{
  "model": "image classifier",
  "dataset": "crops of objects in photos (Visual Genome)",
  "horizontal_flip": true,
  "translate": 0.12,
  "norm": "batchnorm",
  "depths": [2, 3, 3],
  "stem": "deep",
  "init": "trunc_normal_002",
  "beta2": 0.99,
  "lr": 0.0019,
  "beta1": 0.95,
  "shampoo_beta": 0.99,
  "final_lr_fraction": 0.01,
  "warmup_steps": 270,
  "weight_decay": 0.3
}
Rows from block 5 of a small image classifier, named by matrix and row number. Rows with one number belong to one channel. Each number is 500 + 40 x the weight over its row's rms, rounded and kept within 0 to 999. All counts start at 0. Numbers have three digits each.
After each channel's rows are labels from the 100 images, of 14848, where the channel reaches its highest value: "responds to" is what is common among them. Only what is clearly more common there than usual is listed. The data: crops of objects in photos (Visual Genome).
# c3: 3x3 conv, stride 2 (model.blocks.5.c3.weight, 256x128x3x3, each kernel summed), inputs 0-127
# c1: pointwise conv, stride 2 (model.blocks.5.c1.weight, 256x128x1x1), inputs 0-127

c3.14:559520551516545552454474473477498453546505463504461442470550509523511519476504481442529553436523488548508464411420551502466547529502497516487415469567517440492485463529433482426491417460493430539461558538500490500485466470514461481475562490523463479516491450506580444508541497524465480554475502480543561477486449495458461511485441467602521432472546480473506484445540560541487540561468
c1.14:577550545486544537469450461467487429544503483518483444488568526503497532474522494444519495450508466564494453407423539545475527547513494502496427477576503427487488449547432490435518441481475401528449554520488472485474447491507458485482564488534460502488437464492561474500517506568455476555522521473503547486515440507451457516485419498565500414466531482494502506455511546513503540552459
responds to: object: tree

c3.25:442485562596429533509520499502452495513422477551465557434511423534447443487494568432399557473538525525481508451494513500530493484500483506450473535521479525503518429548464437457521472464537432453473438507468468544506517495471495458564532461443520528545536455505493516502490461458560499470523526499486453456436558484484513587488473529475503515596500504498538511464456452487516532412507
c1.25:434472549553424538495488487493509469510428463583469577453510418516463463502494572466381532476517530512493478431508495530536470502477509511460489545522483526485510425573476446437522494481539427455466451463447460527505527493472477445551519462441504512537508453498501522489451469465568482485535519499487481405435570494479525566507499555453542505555490490501526511482445442495516551442492
responds to: object: tree

c3.113:531519506517576510482455575506609491516516538479485458489576494456489524548494453453505432544505486467519465486472518513457410459543513507546515459468525500560580493514481467500492469481424434543480502434541505432505430493499518469554525497501456442521471585501475533458505487520571517529443547496481488538442487541557523530476445467481496518422475529593537466548528556412492463517513
c1.113:516533511541591510485465562521585490491507535462465458504583494466473534548467449442485439541521468435487457485460519508447439467545495534541513479482529511545585508507475467526502452495443418546464501446558513441501450465500518479535549487502466447475475589520491547470521495506559534527430546500469467552464489536578533523476430457493497513437459524565537468538543551431511454518531
responds to: object: man

c3.177:484472557510479523562504481532483483497534491548466513526516534445458545495481488453498494513482423551510404503467497481557561401468464469542540497531556541452535487552389510362524472463541468532486520506564416433512546467488502479494467504435503531505538516500555536484469547561488554515465484498489496518505496534493523507470436511538526454560456535461532543546519506521445565574524
c1.177:482467561563484518557470518522467486477527490525448524521524524444449566505474470469486512482499442524542419472460521484564586398475464491532532498547559536490576504521378487383520497469503485543504522505588411456513552486508507483499453522435484523495526506498564537466493549553539565505488464490499525469527521536512566483488442515531511502541471527490518535538541506515467551576535
responds to: object: shirt

c3.206:477522494495445454537511499592470500608504568504477482446483459562497442518446459490532531529456529505474503441470486484482493444538431500501532491542496455439479441527531532468505553472469478489479549451453483484576548487459458598495445445521540510448519442525576486487484407481494544484468585501472476521513528433496467517511420428595444496477487492464502485558527508512468520502484
c1.206:476507484487433459542506471561454476594506536514473459424503478533486449518436458461549514484425502490482499451498492481491505441523458501479527513540482457439470442536523533488486545477456494473468553444448491445552530493491420589499426424512528509456509457539596474480463406459438499480441559476473477505481505467500474492521405461592462501477487493458475472532530489495438536510486
responds to: object: sign

c3.145:539551488524459504454555521533437524485499454508530468536546462433555558515500531517470524507391526454490498468488499517570523543419463464505523494486537476520476534530454483574491452537484516498418437459463473456465527514538541370511515436424484515470518524529532510590537563461499511485537533463513503493516535537448552488577527494528540444440440519499485508529488559485549529515566
c1.145:536569507522443521458505538526450545478483455538504471545566474450528553535487531533452528499388535467498488441480483535583519532427454473499507518501532491541508552560465470564494473527479494495431437460475462435461512494543545396507517414449491520477496485510531546564512576461515497477531518477510497475544503532431587480582537501524526444453455504523488491536468523491539515487579
responds to: object: shirt