Weights of a small image classifier.
Model: 40-pixel images, norm batchnorm, activation leaky_relu, widths [64, 128, 256].
Data: trained on crops of objects in photos (Visual Genome), 30875 training examples, 149.2 epochs.
Rows from block 3 of a small image classifier, named by matrix and row number. Rows with one number belong to one channel. Each number is 500 + 50 x the weight over its row's rms, rounded and kept within 0 to 999. All counts start at 0. Numbers have three digits each.
After each channel's rows are labels from the 100 images, of 14848, where the channel reaches its highest value: "place" is the part of the image that holds the peak. Only what is clearly more common there than usual is listed. The data: crops of objects in photos (Visual Genome). In brackets: how many of the 100, against the usual share in percent.
# c3: 3x3 conv (model.blocks.3.c3.weight, 128x128x3x3, each kernel summed), inputs 96-127
# c1: pointwise conv (model.blocks.3.c1.weight, 128x128x1x1), inputs 96-127

c3.125:445475419529455475512536422534478537506525452479494496557503473542420579502590533589583464398410
c1.125:453480437456499510562509435548485502514528456467529509543500451527433542496534508503577148475500
place: bottom right (36 vs 12.3)

c3.3:508502532432511505556463510517521440418450492530360443529585494422558493433409464439443388551455
c1.3:463521501488512483590450489513533433426426531516372473561559529484500511469437507368460468550484
place: top centre (26 vs 10.5)

c3.98:498439524515521527527479377533543446511548475594440472473509499482506583459505478522599477508510
c1.98:519447286512507521518478405521522455492531518574486472512475503475540570523525449527609467513543
place: bottom left (32 vs 12.3)

c3.17:585485447481416476550596401458514577499486488485433460563507424513518471520584496503578448501479
c1.17:554538490515420470528542487491489527484540541462462506490480444489490521521521437506536539570507
place: top left (36 vs 12.3)

c3.112:531532522449508428512562526524528483567493472445506551503497493429490458526538391424435453461513
c1.112:522522487510516432507532512497541462494513540472259535571450492506507489534557450448493474488459
place: top centre (27 vs 10.5)

c3.0:472569496556394504524570474577499557455455498532485512579566525510484529622481480440544469487559
c1.0:453523469507425517489490499584497525459501563490503480532571514488435523612507486444504503513567
place: middle left (31 vs 10.5); top left (29 vs 12.3)

c3.61:490384560595539469435465503420523478483446441464472552470465471579517464400580498496417512488426
c1.61:519393528553564464476470508469466474484468477481478530474457463523536456398520536491460533454495
place: top centre (31 vs 10.5)

c3.34:461523492440436526459584456429421556576384465431501528498479490492450509557441487551399483493562
c1.34:438509493472452480523547439434459542533460480467511496534477481512449506542467497497441491516631
place: bottom right (44 vs 12.3)

c3.93:568522458490393518489414464438500529397494529464485490502474435451477550533508478548433455490490
c1.93:542498496453407496523440467432467547433480521445478504550469419422466562507508501479506457504529
place: top left (32 vs 12.3); top right (29 vs 12.3)

c3.9:554470476443468427515544467413501453413603464499509532540483526474487455471502448572564651573474
c1.9:551463472457498487504455506441538481432517476475458500517518525473462460508452449460534602528521
place: top centre (26 vs 10.5)

c3.75:470487479542457494514508493503465495517458500572441475581507417461532502409513546464533565494546
c1.75:478491495541474524479460495504491436505442508590476501575512447506535499402520503450492505454561
place: top centre (42 vs 10.5)