{"train_examples": 30875, "loss": "cross_entropy", "init": "trunc_normal_002", "epochs": 149.2, "adamw_weight_decay_other_params": 0}
Rows from block 2 of a small image classifier, named by matrix and row number. Rows with one number belong to one channel. Each number is 128 + 32 x the weight over its row's rms, rounded and kept within 0 to 255. All counts start at 0. Numbers have three digits each.
After each channel's rows are labels from the 100 images, of 14848, where the channel reaches its highest value: "patch colour" is the nearest of a few named colours to the mean colour under the peak. Only what is clearly more common there than usual is listed. The data: crops of objects in photos (Visual Genome). In brackets: how many of the 100, against the usual share in percent.
# c3: 3x3 conv, stride 2 (model.blocks.2.c3.weight, 128x64x3x3, each kernel summed), inputs 0-31
# c1: pointwise conv, stride 2 (model.blocks.2.c1.weight, 128x64x1x1), inputs 0-31

c3.18:096160158135105145124105086070126122183106105119133171067139179115087133126118137104129110160135
c1.18:104177158141112134108122069049109102178102097099123176061106184125100119099124133099121121159139
patch colour: white (35 vs 6.9)

c3.85:204143030169148170104174075119136134137115111081124174129139083082101070089140166091104134093145
c1.85:174133015160116166107158071123151098142103103111115165107140097086111049092145190105111129111146
patch colour: cyan (37 vs 1)

c3.105:130084132113134176202144199143086106095163157186095099146134169119134127157150142093105094117147
c1.105:154091105111126165211135207142089136103165156176104138137113159102134142166140118094103085095114
patch colour: black (51 vs 16.8)

c3.83:081149122180150101076104079151096133090152126100121133136126195158122115164099096084127077082088
c1.83:078145126178158070083105062153080140082141131110127146132144182173115125160110112091127070078094
patch colour: orange (31 vs 1.3)

c3.16:154101118148199142149147122151107127124139133117110149103123147134127181157068118166124155139083
c1.16:173106120132199140149166120137112159111161125134109139121123145105123178189054113135102127121082
patch colour: blue (53 vs 0.7)

c3.108:148126117139108141112117116150143108161125090205147164130109078138038136127152112111150167096176
c1.108:128118119147120160123106095162140115183134084209165139132117084148048136112152132094146170104169
patch colour: blue (26 vs 0.7)

c3.89:112071103150150111132097133104096141134128154124109141102113060119096142162097153112138193094128
c1.89:138090098169107115147101122098084156121132137121115120086118069129089114157076157122140201105123
patch colour: white (76 vs 6.9)

c3.102:072046158106116116141137094097110093117129144153150162152117136131081121112154157070149087082092
c1.102:085043129115106111147140079072120087124103141151128166155135153139080100112179156088131079070115
patch colour: pink (59 vs 10)

c3.118:109120142158164126134205084115076070130174126126105127179127130083125094169123114151093123075062
c1.118:113143143161172132124187090116082084119165126138108125161113129088108104180119133168098122064048
patch colour: blue (30 vs 0.7)

c3.96:104151167172108190103141135122078105105105122103105120174141190120148112132185123050123118087111
c1.96:095147181171084199107173155108069113123098129117124129161139184134117111116209116067133134117114
patch colour: grey (60 vs 30.1)

c3.123:195117090158123173168064134198151164091150155120174118105146126134086149137101152099100190120151
c1.123:182135117171125186175079144219161152097150159126161140107144130128105149153117141101101191131153
patch colour: red (69 vs 0.8)

c3.12:099125125106161156156107091155106162116129162171082148104137102104131184102069184117131122111125
c1.12:121141135116164128159105088178105178123155158154081147111139125112116183106064165070123105108125
patch colour: red (30 vs 0.8); orange (30 vs 1.3)

c3.61:156114118153133107143127069122145121067187052122137142174109115117080133116144133122129131119177
c1.61:138114084136145133154106085116154125065176049112134148172103102124104149117124121119144107090152
patch colour: black (39 vs 16.8)

c3.54:085070083134130158146133098135151054177110106104113109157147061130110104119143120133111122145108
c1.54:090062087136094152135124096107152085174115115124103096167158078121106096098132103123109096136111
patch colour: brown (62 vs 30.9)

c3.70:151154127188138088133144137055146095113111145157109053113118085087164124156089124125085121150123
c1.70:166146123197153091124131115049148105103108146142097068108119101078155118166079129112107114144123
patch colour: pink (40 vs 10)

c3.109:119083120138139124143140122123065141104181149114120080197087167159127120120138115213170126121111
c1.109:146097101115112165178134142119055143103171139104102081160049148116134112109125106217150101132103
patch colour: green (26 vs 0.8)

c3.115:124114173112183065184106121149179097108141129133181153134148206115165093125182083082102126143111
c1.115:119129165111195087170093112163205117096139122139196175123143178129158111120168095058126103139126
patch colour: brown (68 vs 30.9)

c3.88:086152102046112163137130132176165144100155111117080120164112069134147170162151096113122183112133
c1.88:098122107034126127147108130166143137095142112108084107161095070128142152166139093098128176106119
patch colour: orange (36 vs 1.3)

c3.37:142187101132140172224155110103140112110089156165134172185133150173140130070118155057086162142129
c1.37:139180114140150179209140119114143108131088163172137181171149161174151122081126146053084144148149
patch colour: blue (47 vs 0.7)

c3.111:081151103129140217218148112142102105135107116071232113108060134150148113099113145060110129110140
c1.111:078175091124140236209169126132148094128117098107224118116111128157152118109145159074107133080158
patch colour: blue (28 vs 0.7)

c3.124:172148120097085161114115112148144100097127145095084187141096104121107154126107135090149125128178
c1.124:153158115113089157112121126161150117093126147101071172142119103111131155137080127104132115112159
patch colour: red (29 vs 0.8)

c3.121:153153118125130123142127115128102117111152132106133098154121239095148153182092087115145073123103
c1.121:153165118133138097126121102131094136079145138119129109129112227101126134188084082141141078111099
patch colour: red (55 vs 0.8)

c3.99:079170163161164145101115127113113117170083139121141110118117154088147087096133226106143115136101
c1.99:075179177176161124094147113100096132163086128129146115115114162098161092095147233128146121162100
patch colour: white (26 vs 6.9)

c3.75:126129124131134116186147157109126235139159116122141176173159123115123128105112152108187135126158
c1.75:111104142120135114175139138144133209156169125143138168173181080117133139093115119110152117129147
patch colour: brown (65 vs 30.9)

c3.104:188144145106156124164132167130082123103107141161127143167119122165208146085143111113118104167133
c1.104:161132169076166126166159165142103144105112144165108146164105123167207137086153117105135128159135
patch colour: blue (38 vs 0.7)

c3.24:093161150159117149121035127125143130140133105084133155153120131123147088135075127056138168126123
c1.24:104154145165112146117047116132147162156148099098138156139123123121125096134074153078123188134137
patch colour: pink (34 vs 10)

c3.76:189104117147081083099145107222138157160143082148136134066151118137164107145160110089150191151075
c1.76:153086149138085107124155123207113153161146084162129101077149077136159103129146092108136204154086
patch colour: red (60 vs 0.8)

c3.112:126080083176102067157152112082106142087152146171107081102161125165092116104109139171110122087119
c1.112:117088089178095063147164103118113129088135141157104094103162113178090120131107144181113103077128
patch colour: red (36 vs 0.8); purple (31 vs 0.1)

c3.48:159139136158093132165054133125107128110115059102129159070131102147106188167094147083101129117154
c1.48:163168131137117133179063117136113116081130113131111166083143118143094185192077131103081131108128
patch colour: blue (44 vs 0.7); cyan (25 vs 1)

c3.93:159113164081118060135105092086171140119177139096128152151167079108126153089151118140081104097098
c1.93:151074179081118079140127112084203156138181138094134137162190086126137135086151104117076109121118
patch colour: brown (75 vs 30.9)

c3.98:172158146160122128092158150085144128107186126155107087108115151170103132105104061116149132128139
c1.98:173133130155116146098143145082141127122183148153107098124101147162107108118105041118141129132118
patch colour: black (60 vs 16.8)

c3.57:096137153109108115163122145118105129158120141099165151114201170135151111146112117081041100139120
c1.57:077135150100127114148136158130109135143118140116173153110199163139144132134119124066078066133125
patch colour: red (30 vs 0.8)

c3.82:126140113076092140122227170137197102121121175119089100145067159129118079159157101103118127156137
c1.82:130123097096086195142193157121208121135127151153095126152086122148123086152170100106139136153145
patch colour: blue (61 vs 0.7)

c3.43:147195185087070086134109115115165097136138186123147075134119139062132141152150112101160111121116
c1.43:150192193094065113113098126126153093140148197116149084135103123063140134127147106124164114133128
patch colour: yellow (45 vs 0.5)

c3.27:110105152076098128139130142055151147095105096102129114151143086117101118169116137155132121127055
c1.27:114099124089122116127128135078158127106113096096140114160149103126092137172127124116117132114066
patch colour: brown (63 vs 30.9)

c3.40:082124144106107135114137132119114156105096130142111134145073197213127183117130124054122166090113
c1.40:102109213113113114112145119130120155121108127130102113144075143203116165130123107055119190131145
patch colour: yellow (27 vs 0.5); orange (27 vs 1.3)

c3.63:149129096115135137160128181068100104118157126109084209161227138132172108077145174090168159105130
c1.63:138141096137134163157145150079136099123152105103097198144233104177190108071154168119150176128166
patch colour: red (45 vs 0.8)

c3.5:131196080141094113152097135120148127126116110101113154126191202148139081140110154126091095144127
c1.5:130212093140087115154118117133151080112103085113124158095160169131135103141130173138101086149116
patch colour: white (36 vs 6.9); cyan (29 vs 1)

c3.46:137145181122124069157163168151180140131105097153141124147124126074128144106084150153083138103088
c1.46:148135196102113089155123147158172143153090119142137118159134129089135164138086146144071157107082
patch colour: orange (27 vs 1.3)

c3.50:109134121133144181066114133155097146106118115062127139073077098097081154124096085163197132115115
c1.50:080118076123148116104083139145037140078128138061134117076093136065092178162122103160153149139094
patch colour: orange (34 vs 1.3)

c3.8:136114078161130143153098100132109117174113142091110117113159092126117153113109132097158159099153
c1.8:132083089155115129151117089138102118175130138069107120142163073126107127107108131111135176095151
patch colour: pink (51 vs 10)

c3.74:133134112132124117144107150142084096142144045105119206095133155143138163148043118133041136128125
c1.74:154148101159125103165109121132093119138140059117118179095127149146131161158037116127048135115113
patch colour: cyan (26 vs 1)