{
  "activation": "leaky_relu",
  "kernel_size": 3,
  "beta1": 0.95,
  "steps": 9000,
  "epochs": 149.2,
  "final_lr_fraction": 0.01,
  "adamw_weight_decay_other_params": 0
}
Rows from block 2 of a small image classifier, named by matrix and row number. Rows with one number belong to one channel. Each number is 128 + 24 x the weight over its row's rms, rounded and kept within 0 to 255. All counts start at 0. Numbers have three digits each.
After each channel's rows are labels from the 100 images, of 14848, where the channel reaches its highest value: "patch colour" is the nearest of a few named colours to the mean colour under the peak. Only what is clearly more common there than usual is listed. The data: crops of objects in photos (Visual Genome).
# c3: 3x3 conv, stride 2 (model.blocks.2.c3.weight, 128x64x3x3, each kernel summed), inputs 0-31
# c1: pointwise conv, stride 2 (model.blocks.2.c1.weight, 128x64x1x1), inputs 0-31

c3.119:116110115141123074101095158131140151145110179158150085138138112137104114089148128150143114142111
c1.119:121097116135130071118084145124151168159128177148132097146147115141104116106133125151153129130110
patch colour: pink

c3.53:128112118120155111136109148145132126167153121078137095122124115087111125155122104119137091141139
c1.53:141101117106171118138109160137154112164153103087159105135134107089111129158121121108135114137144
patch colour: red

c3.11:106149126123120129102152134102129112147123121163118164127100114103132152156123128116081128134117
c1.11:121140111121120150117137150084115106151120123172111169137103118105127138145116107128092127141125
patch colour: blue

c3.79:138104148071125157088166118165095132141119137099090089147166092141162133110120142099108118122100
c1.79:150100142082114158105159123176091143148113147093099111140153086142148129098118146094136116119106
patch colour: red

c3.30:148137181094154134125096114101108123121072124155108123118163119148153113167086140156100139140105
c1.30:146140150108166124126096106085112123104068128156104132107157131148146122177083127144106125129101
patch colour: black

c3.117:139119119151109091150103113145150132124147121158141159139147143114133137118114163133062123134112
c1.117:145108117151131110159116136147158147129155110160141134142137115110129121139115135103091120139115
patch colour: black

c3.116:127107136093089147131073097108159135131114097137155184112096126103122141155136140194123129155153
c1.116:129123156117084159135088107107155117138116106115165198110095133108138129134148137187123136162144
patch colour: cyan

c3.7:132129166090124167112111140136145139124167134098148111126141117133097145117125169097133118143137
c1.7:117130186101132177128111146139142141153176138116153115130147110142095129116120159095125121149136
patch colour: red

c3.113:107145116113134119121122169128145101093100118108093131124109114153126174119138139114087158116129
c1.113:084155123105133106128127164143137094085099110122111132127106131158103155134134129119091151099125
patch colour: black

c3.38:119134107114117108126118142111149108109145145121112184109126123105126191136105128111160129145132
c1.38:136110130119125110111085129095133116111131138117113184128138136121125173137072121122155124149152
patch colour: red

c3.62:111155161101113110109119128100108180109157120166120158148109154146133121119099170095178108097145
c1.62:119148147086110127105133125112117156127153124135088141152127153127148124114100152095163124125153
patch colour: pink

c3.17:114161103171083155131113114140134155155142169139106117121134105111127136125084103078143129106134
c1.17:138150111166090154125141110166124133142156171144102120131113093116131131129084106087129121110136
patch colour: blue

c3.127:119110100090156092140105105133170115133118106085147102145103138106134181164150129098123124149136
c1.127:124108093076176090114109120132153121101128111104142096138117121116128166171110116108136112134133
patch colour: red

c3.67:145176144124126143099088130111113103162123180121142093126111139153119117129127163108118127135172
c1.67:129175141141109109095091132122095097145108183112126094125116140150109112139133151118132134158171
patch colour: pink

c3.86:120148149130115110166142120140108108155110132166138132072143132162116151127122144126174106134120
c1.86:103150166130110127168153120162109130136108138171124125090158138153124159125116135121158097136114
patch colour: red

c3.60:149123114144125112142114143110087106092143164144116169124145138148101148147135154134167103126166
c1.60:155126108141131103144106135108075096094138168135115157121133141138101153139134155143147083124166
patch colour: pink

c3.47:112153101161139128124134104116143153104099123144136143104139111152130156139110122094157130143122
c1.47:118148088161139132146129096121121129117089130149129132109135126140125137141116105083135111147122
patch colour: blue

c3.58:110123153109124182137109111113151098119118122073100137119173159091107117131121116152134125099148
c1.58:107107154086116179129115108109164092112136109092098132142163150101120139129109091153106154107143
patch colour: black

c3.68:103146164169101101156194128108108123120160126141121100122147136118130120132124162132144120135141
c1.68:099150149189100111134177129118111132130140140117130140130171133133141121116140169127128111132131
patch colour: pink

c3.94:077099162130170129144087089120097094131122098117155139105129120145117168099122142137123130077153
c1.94:074107198134161117135083087111106103149121114112148143104124132158117171121139134126128157111162
patch colour: blue

c3.9:140137131209093155141097153114105102128111132138126155136156133098126124109149135139070129130158
c1.9:140141119197076141128096150112098103123093138128123145135153126092126110116142127140098116126156
patch colour: pink

c3.71:103114104104100105119139150102154126163106093118132139095113156134135109136116142140133144099099
c1.71:111108109107102106108145125108142123169098092119134161098112156142127115135113147143133135117109
patch colour: pink