A small image classifier, trained from scratch.
Training: soap at rate 0.0019, 9000 steps, batches of 512, held-out accuracy 23%.
Rows from block 3 of a small image classifier, named by matrix and row number. Rows with one number belong to one channel. Each number is 128 + 24 x the weight over its row's rms, rounded and kept within 0 to 255. All counts start at 0. Numbers have three digits each. After the name is the row's rms in percent of the matrix's.
After each channel's rows are labels from the 100 images, of 14848, where the channel reaches its highest value: "patch colour" is the nearest of a few named colours to the mean colour under the peak. Only what is clearly more common there than usual is listed. The data: crops of objects in photos (Visual Genome).
# c3: 3x3 conv (model.blocks.3.c3.weight, 128x128x3x3, each kernel summed), inputs 64-95
# c1: pointwise conv (model.blocks.3.c1.weight, 128x128x1x1), inputs 64-95

c3.19 098:095102119104128143111130159130130169123094107147140153129119131100130137106110112135117124142130
c1.19 089:083101118119112129142111132109121162116112136142120144114098120080127121103112102130116126136138
patch colour: black

c3.95 082:106096105110084097131154146093180126115144142162152124118135076117124138097094136139152118199092
c1.95 108:110107109106104107099166124097156148119132138146121126139115108134108109111110150123138124187000
patch colour: pink

c3.47 093:104137082128158144133109085103194133141132077112093116121129153106155152100126169123124103118098
c1.47 106:107135110139158120144128087127153137131146088090094116126110146126150153102153159151098118134087
patch colour: pink

c3.102 108:107163111145097106128120135119116125098130125172132085096131151141130143098092144137141098142121
c1.102 098:106167133133090127130128127120131089107167104146118106119135153131108147101089136121129117131113
patch colour: pink

c3.113 083:157086131118148106166148152098133105165100169144117126159107143158095139127106122127104129121109
c1.113 104:144112139136145098145135150096141089185137176147132122176127131149098131111089150140094165115116
patch colour: black

c3.67 106:090125126119165130116147158118136116083107128132144057133137106108110130155078134138111141109116
c1.67 103:098146119000140123111123132103129109079103146106138078150142099120115139140096145136126140109104
patch colour: red

c3.116 098:174121115165144129127128095158119145142085131146094127111098150104127135119134175132135119123122
c1.116 097:121119129153136132123142106154107137138122138173099142103090154123138129094131176109121114115124
patch colour: cyan

c3.103 095:147134120143153127107065149115108139166135121128115115114114142145118136135152134095204105097119
c1.103 101:130116142121125110106090128155138138161133116136122120118106159139110126123128133107193126112109
patch colour: black

c3.122 094:140111124136178124171130111111120112109122107166132133107150156117119153070089140112128077137128
c1.122 100:133120141119171136149150096124116102111159128144120122103136154127111149098097129112133101150139
patch colour: pink

c3.16 105:099151142125116158152112105104119147148100157164098133136124103136130180131137135151096103084133
c1.16 099:101158112131121153153114103139140149140127142162112162142139095132112153138142110136096125104126
patch colour: red

c3.21 102:139102129140102140143164129128118140106143144123103119138121123139199161134141140074130117171105
c1.21 087:131133138134109153128136140125127141107132147144124133156123138148190162135147167066126144164116
patch colour: black

c3.42 103:109095113115125096109158083169116125100139100128122135141121147133116123120124089139116127106139
c1.42 109:122080130121112127116141078154119105101149094140132091138135146125127133116134111150118120103117
patch colour: black

c3.36 101:127129120111142080096137148112121139165141118127158091126162119155110155074127135109154148145155
c1.36 097:135134146107132106115166140110125153167124125140148104152133134151073139064134140100144145148134
patch colour: pink

c3.66 094:128157111158155157116149116102149097133094141147142139098101140140113131136104149104124158093128
c1.66 099:129125001130145131115143107114132124135089130154154111109123150138097132138118136142112161103139
patch colour: pink

c3.83 101:135092132131124153132139126134109157144175150128132161115130137101158103100099109115149190089145
c1.83 095:142088132097126134134147128128101164134136149134149152126037149097147086111102098135149196087161
patch colour: red; orange

c3.121 088:123147136133130152120157150142146155139126170140100090210090173161158124156141131133137144168145
c1.121 108:121120129116108143128147125132152170108089106131115094182139149117140128147147145135122123191147
patch colour: red

c3.58 092:136120095175123120125125107184142131082144105107088111130131131043121098148139098143131143100118
c1.58 108:140138103141135146127097116143138124097130105128089150143096106076102127132144122147120157119099
patch colour: black

c3.22 091:137103120175153126148139128136155171135166119097110138114085106127139134104132130162092138150135
c1.22 101:129138129156136096141127136156116131172167141148113129146114156161098158077111121141086133138120
patch colour: red

c3.8 099:114110115161176112125121115110153130146107153120153116131102147103105156120109093115081167106171
c1.8 101:114135120147167126144134134111134150143124145131147124115130116111088140109115121113101185108149
patch colour: pink

c3.119 099:141088093123145181105150148070103125148152130123156102104111090134103132125148135181127153130132
c1.119 104:136117130108163149102154134097126136126141117121155142113121117108112109138121139180105152124142
patch colour: pink

c3.49 097:121137121134130150127150097111126120171100122110134159128089100110128094140115104088201159112132
c1.49 102:131151125148107132120144116138107136145105120137130139142081115112125101136107094081182159121134
patch colour: pink

c3.57 099:119130140174110139123089142112107136128124125132134114114124111158119133137139123129187153104123
c1.57 103:134118143160141130110107115131126137134136109133115111127123125120138106133128108121175150148101
patch colour: red

c3.82 109:112108117106108130152112132117155155148165099116105114108135088150141149108123135094149133114100
c1.82 110:107103111136117111161098118141133146155147118122130115005112104156177153110143136134151107118109
patch colour: pink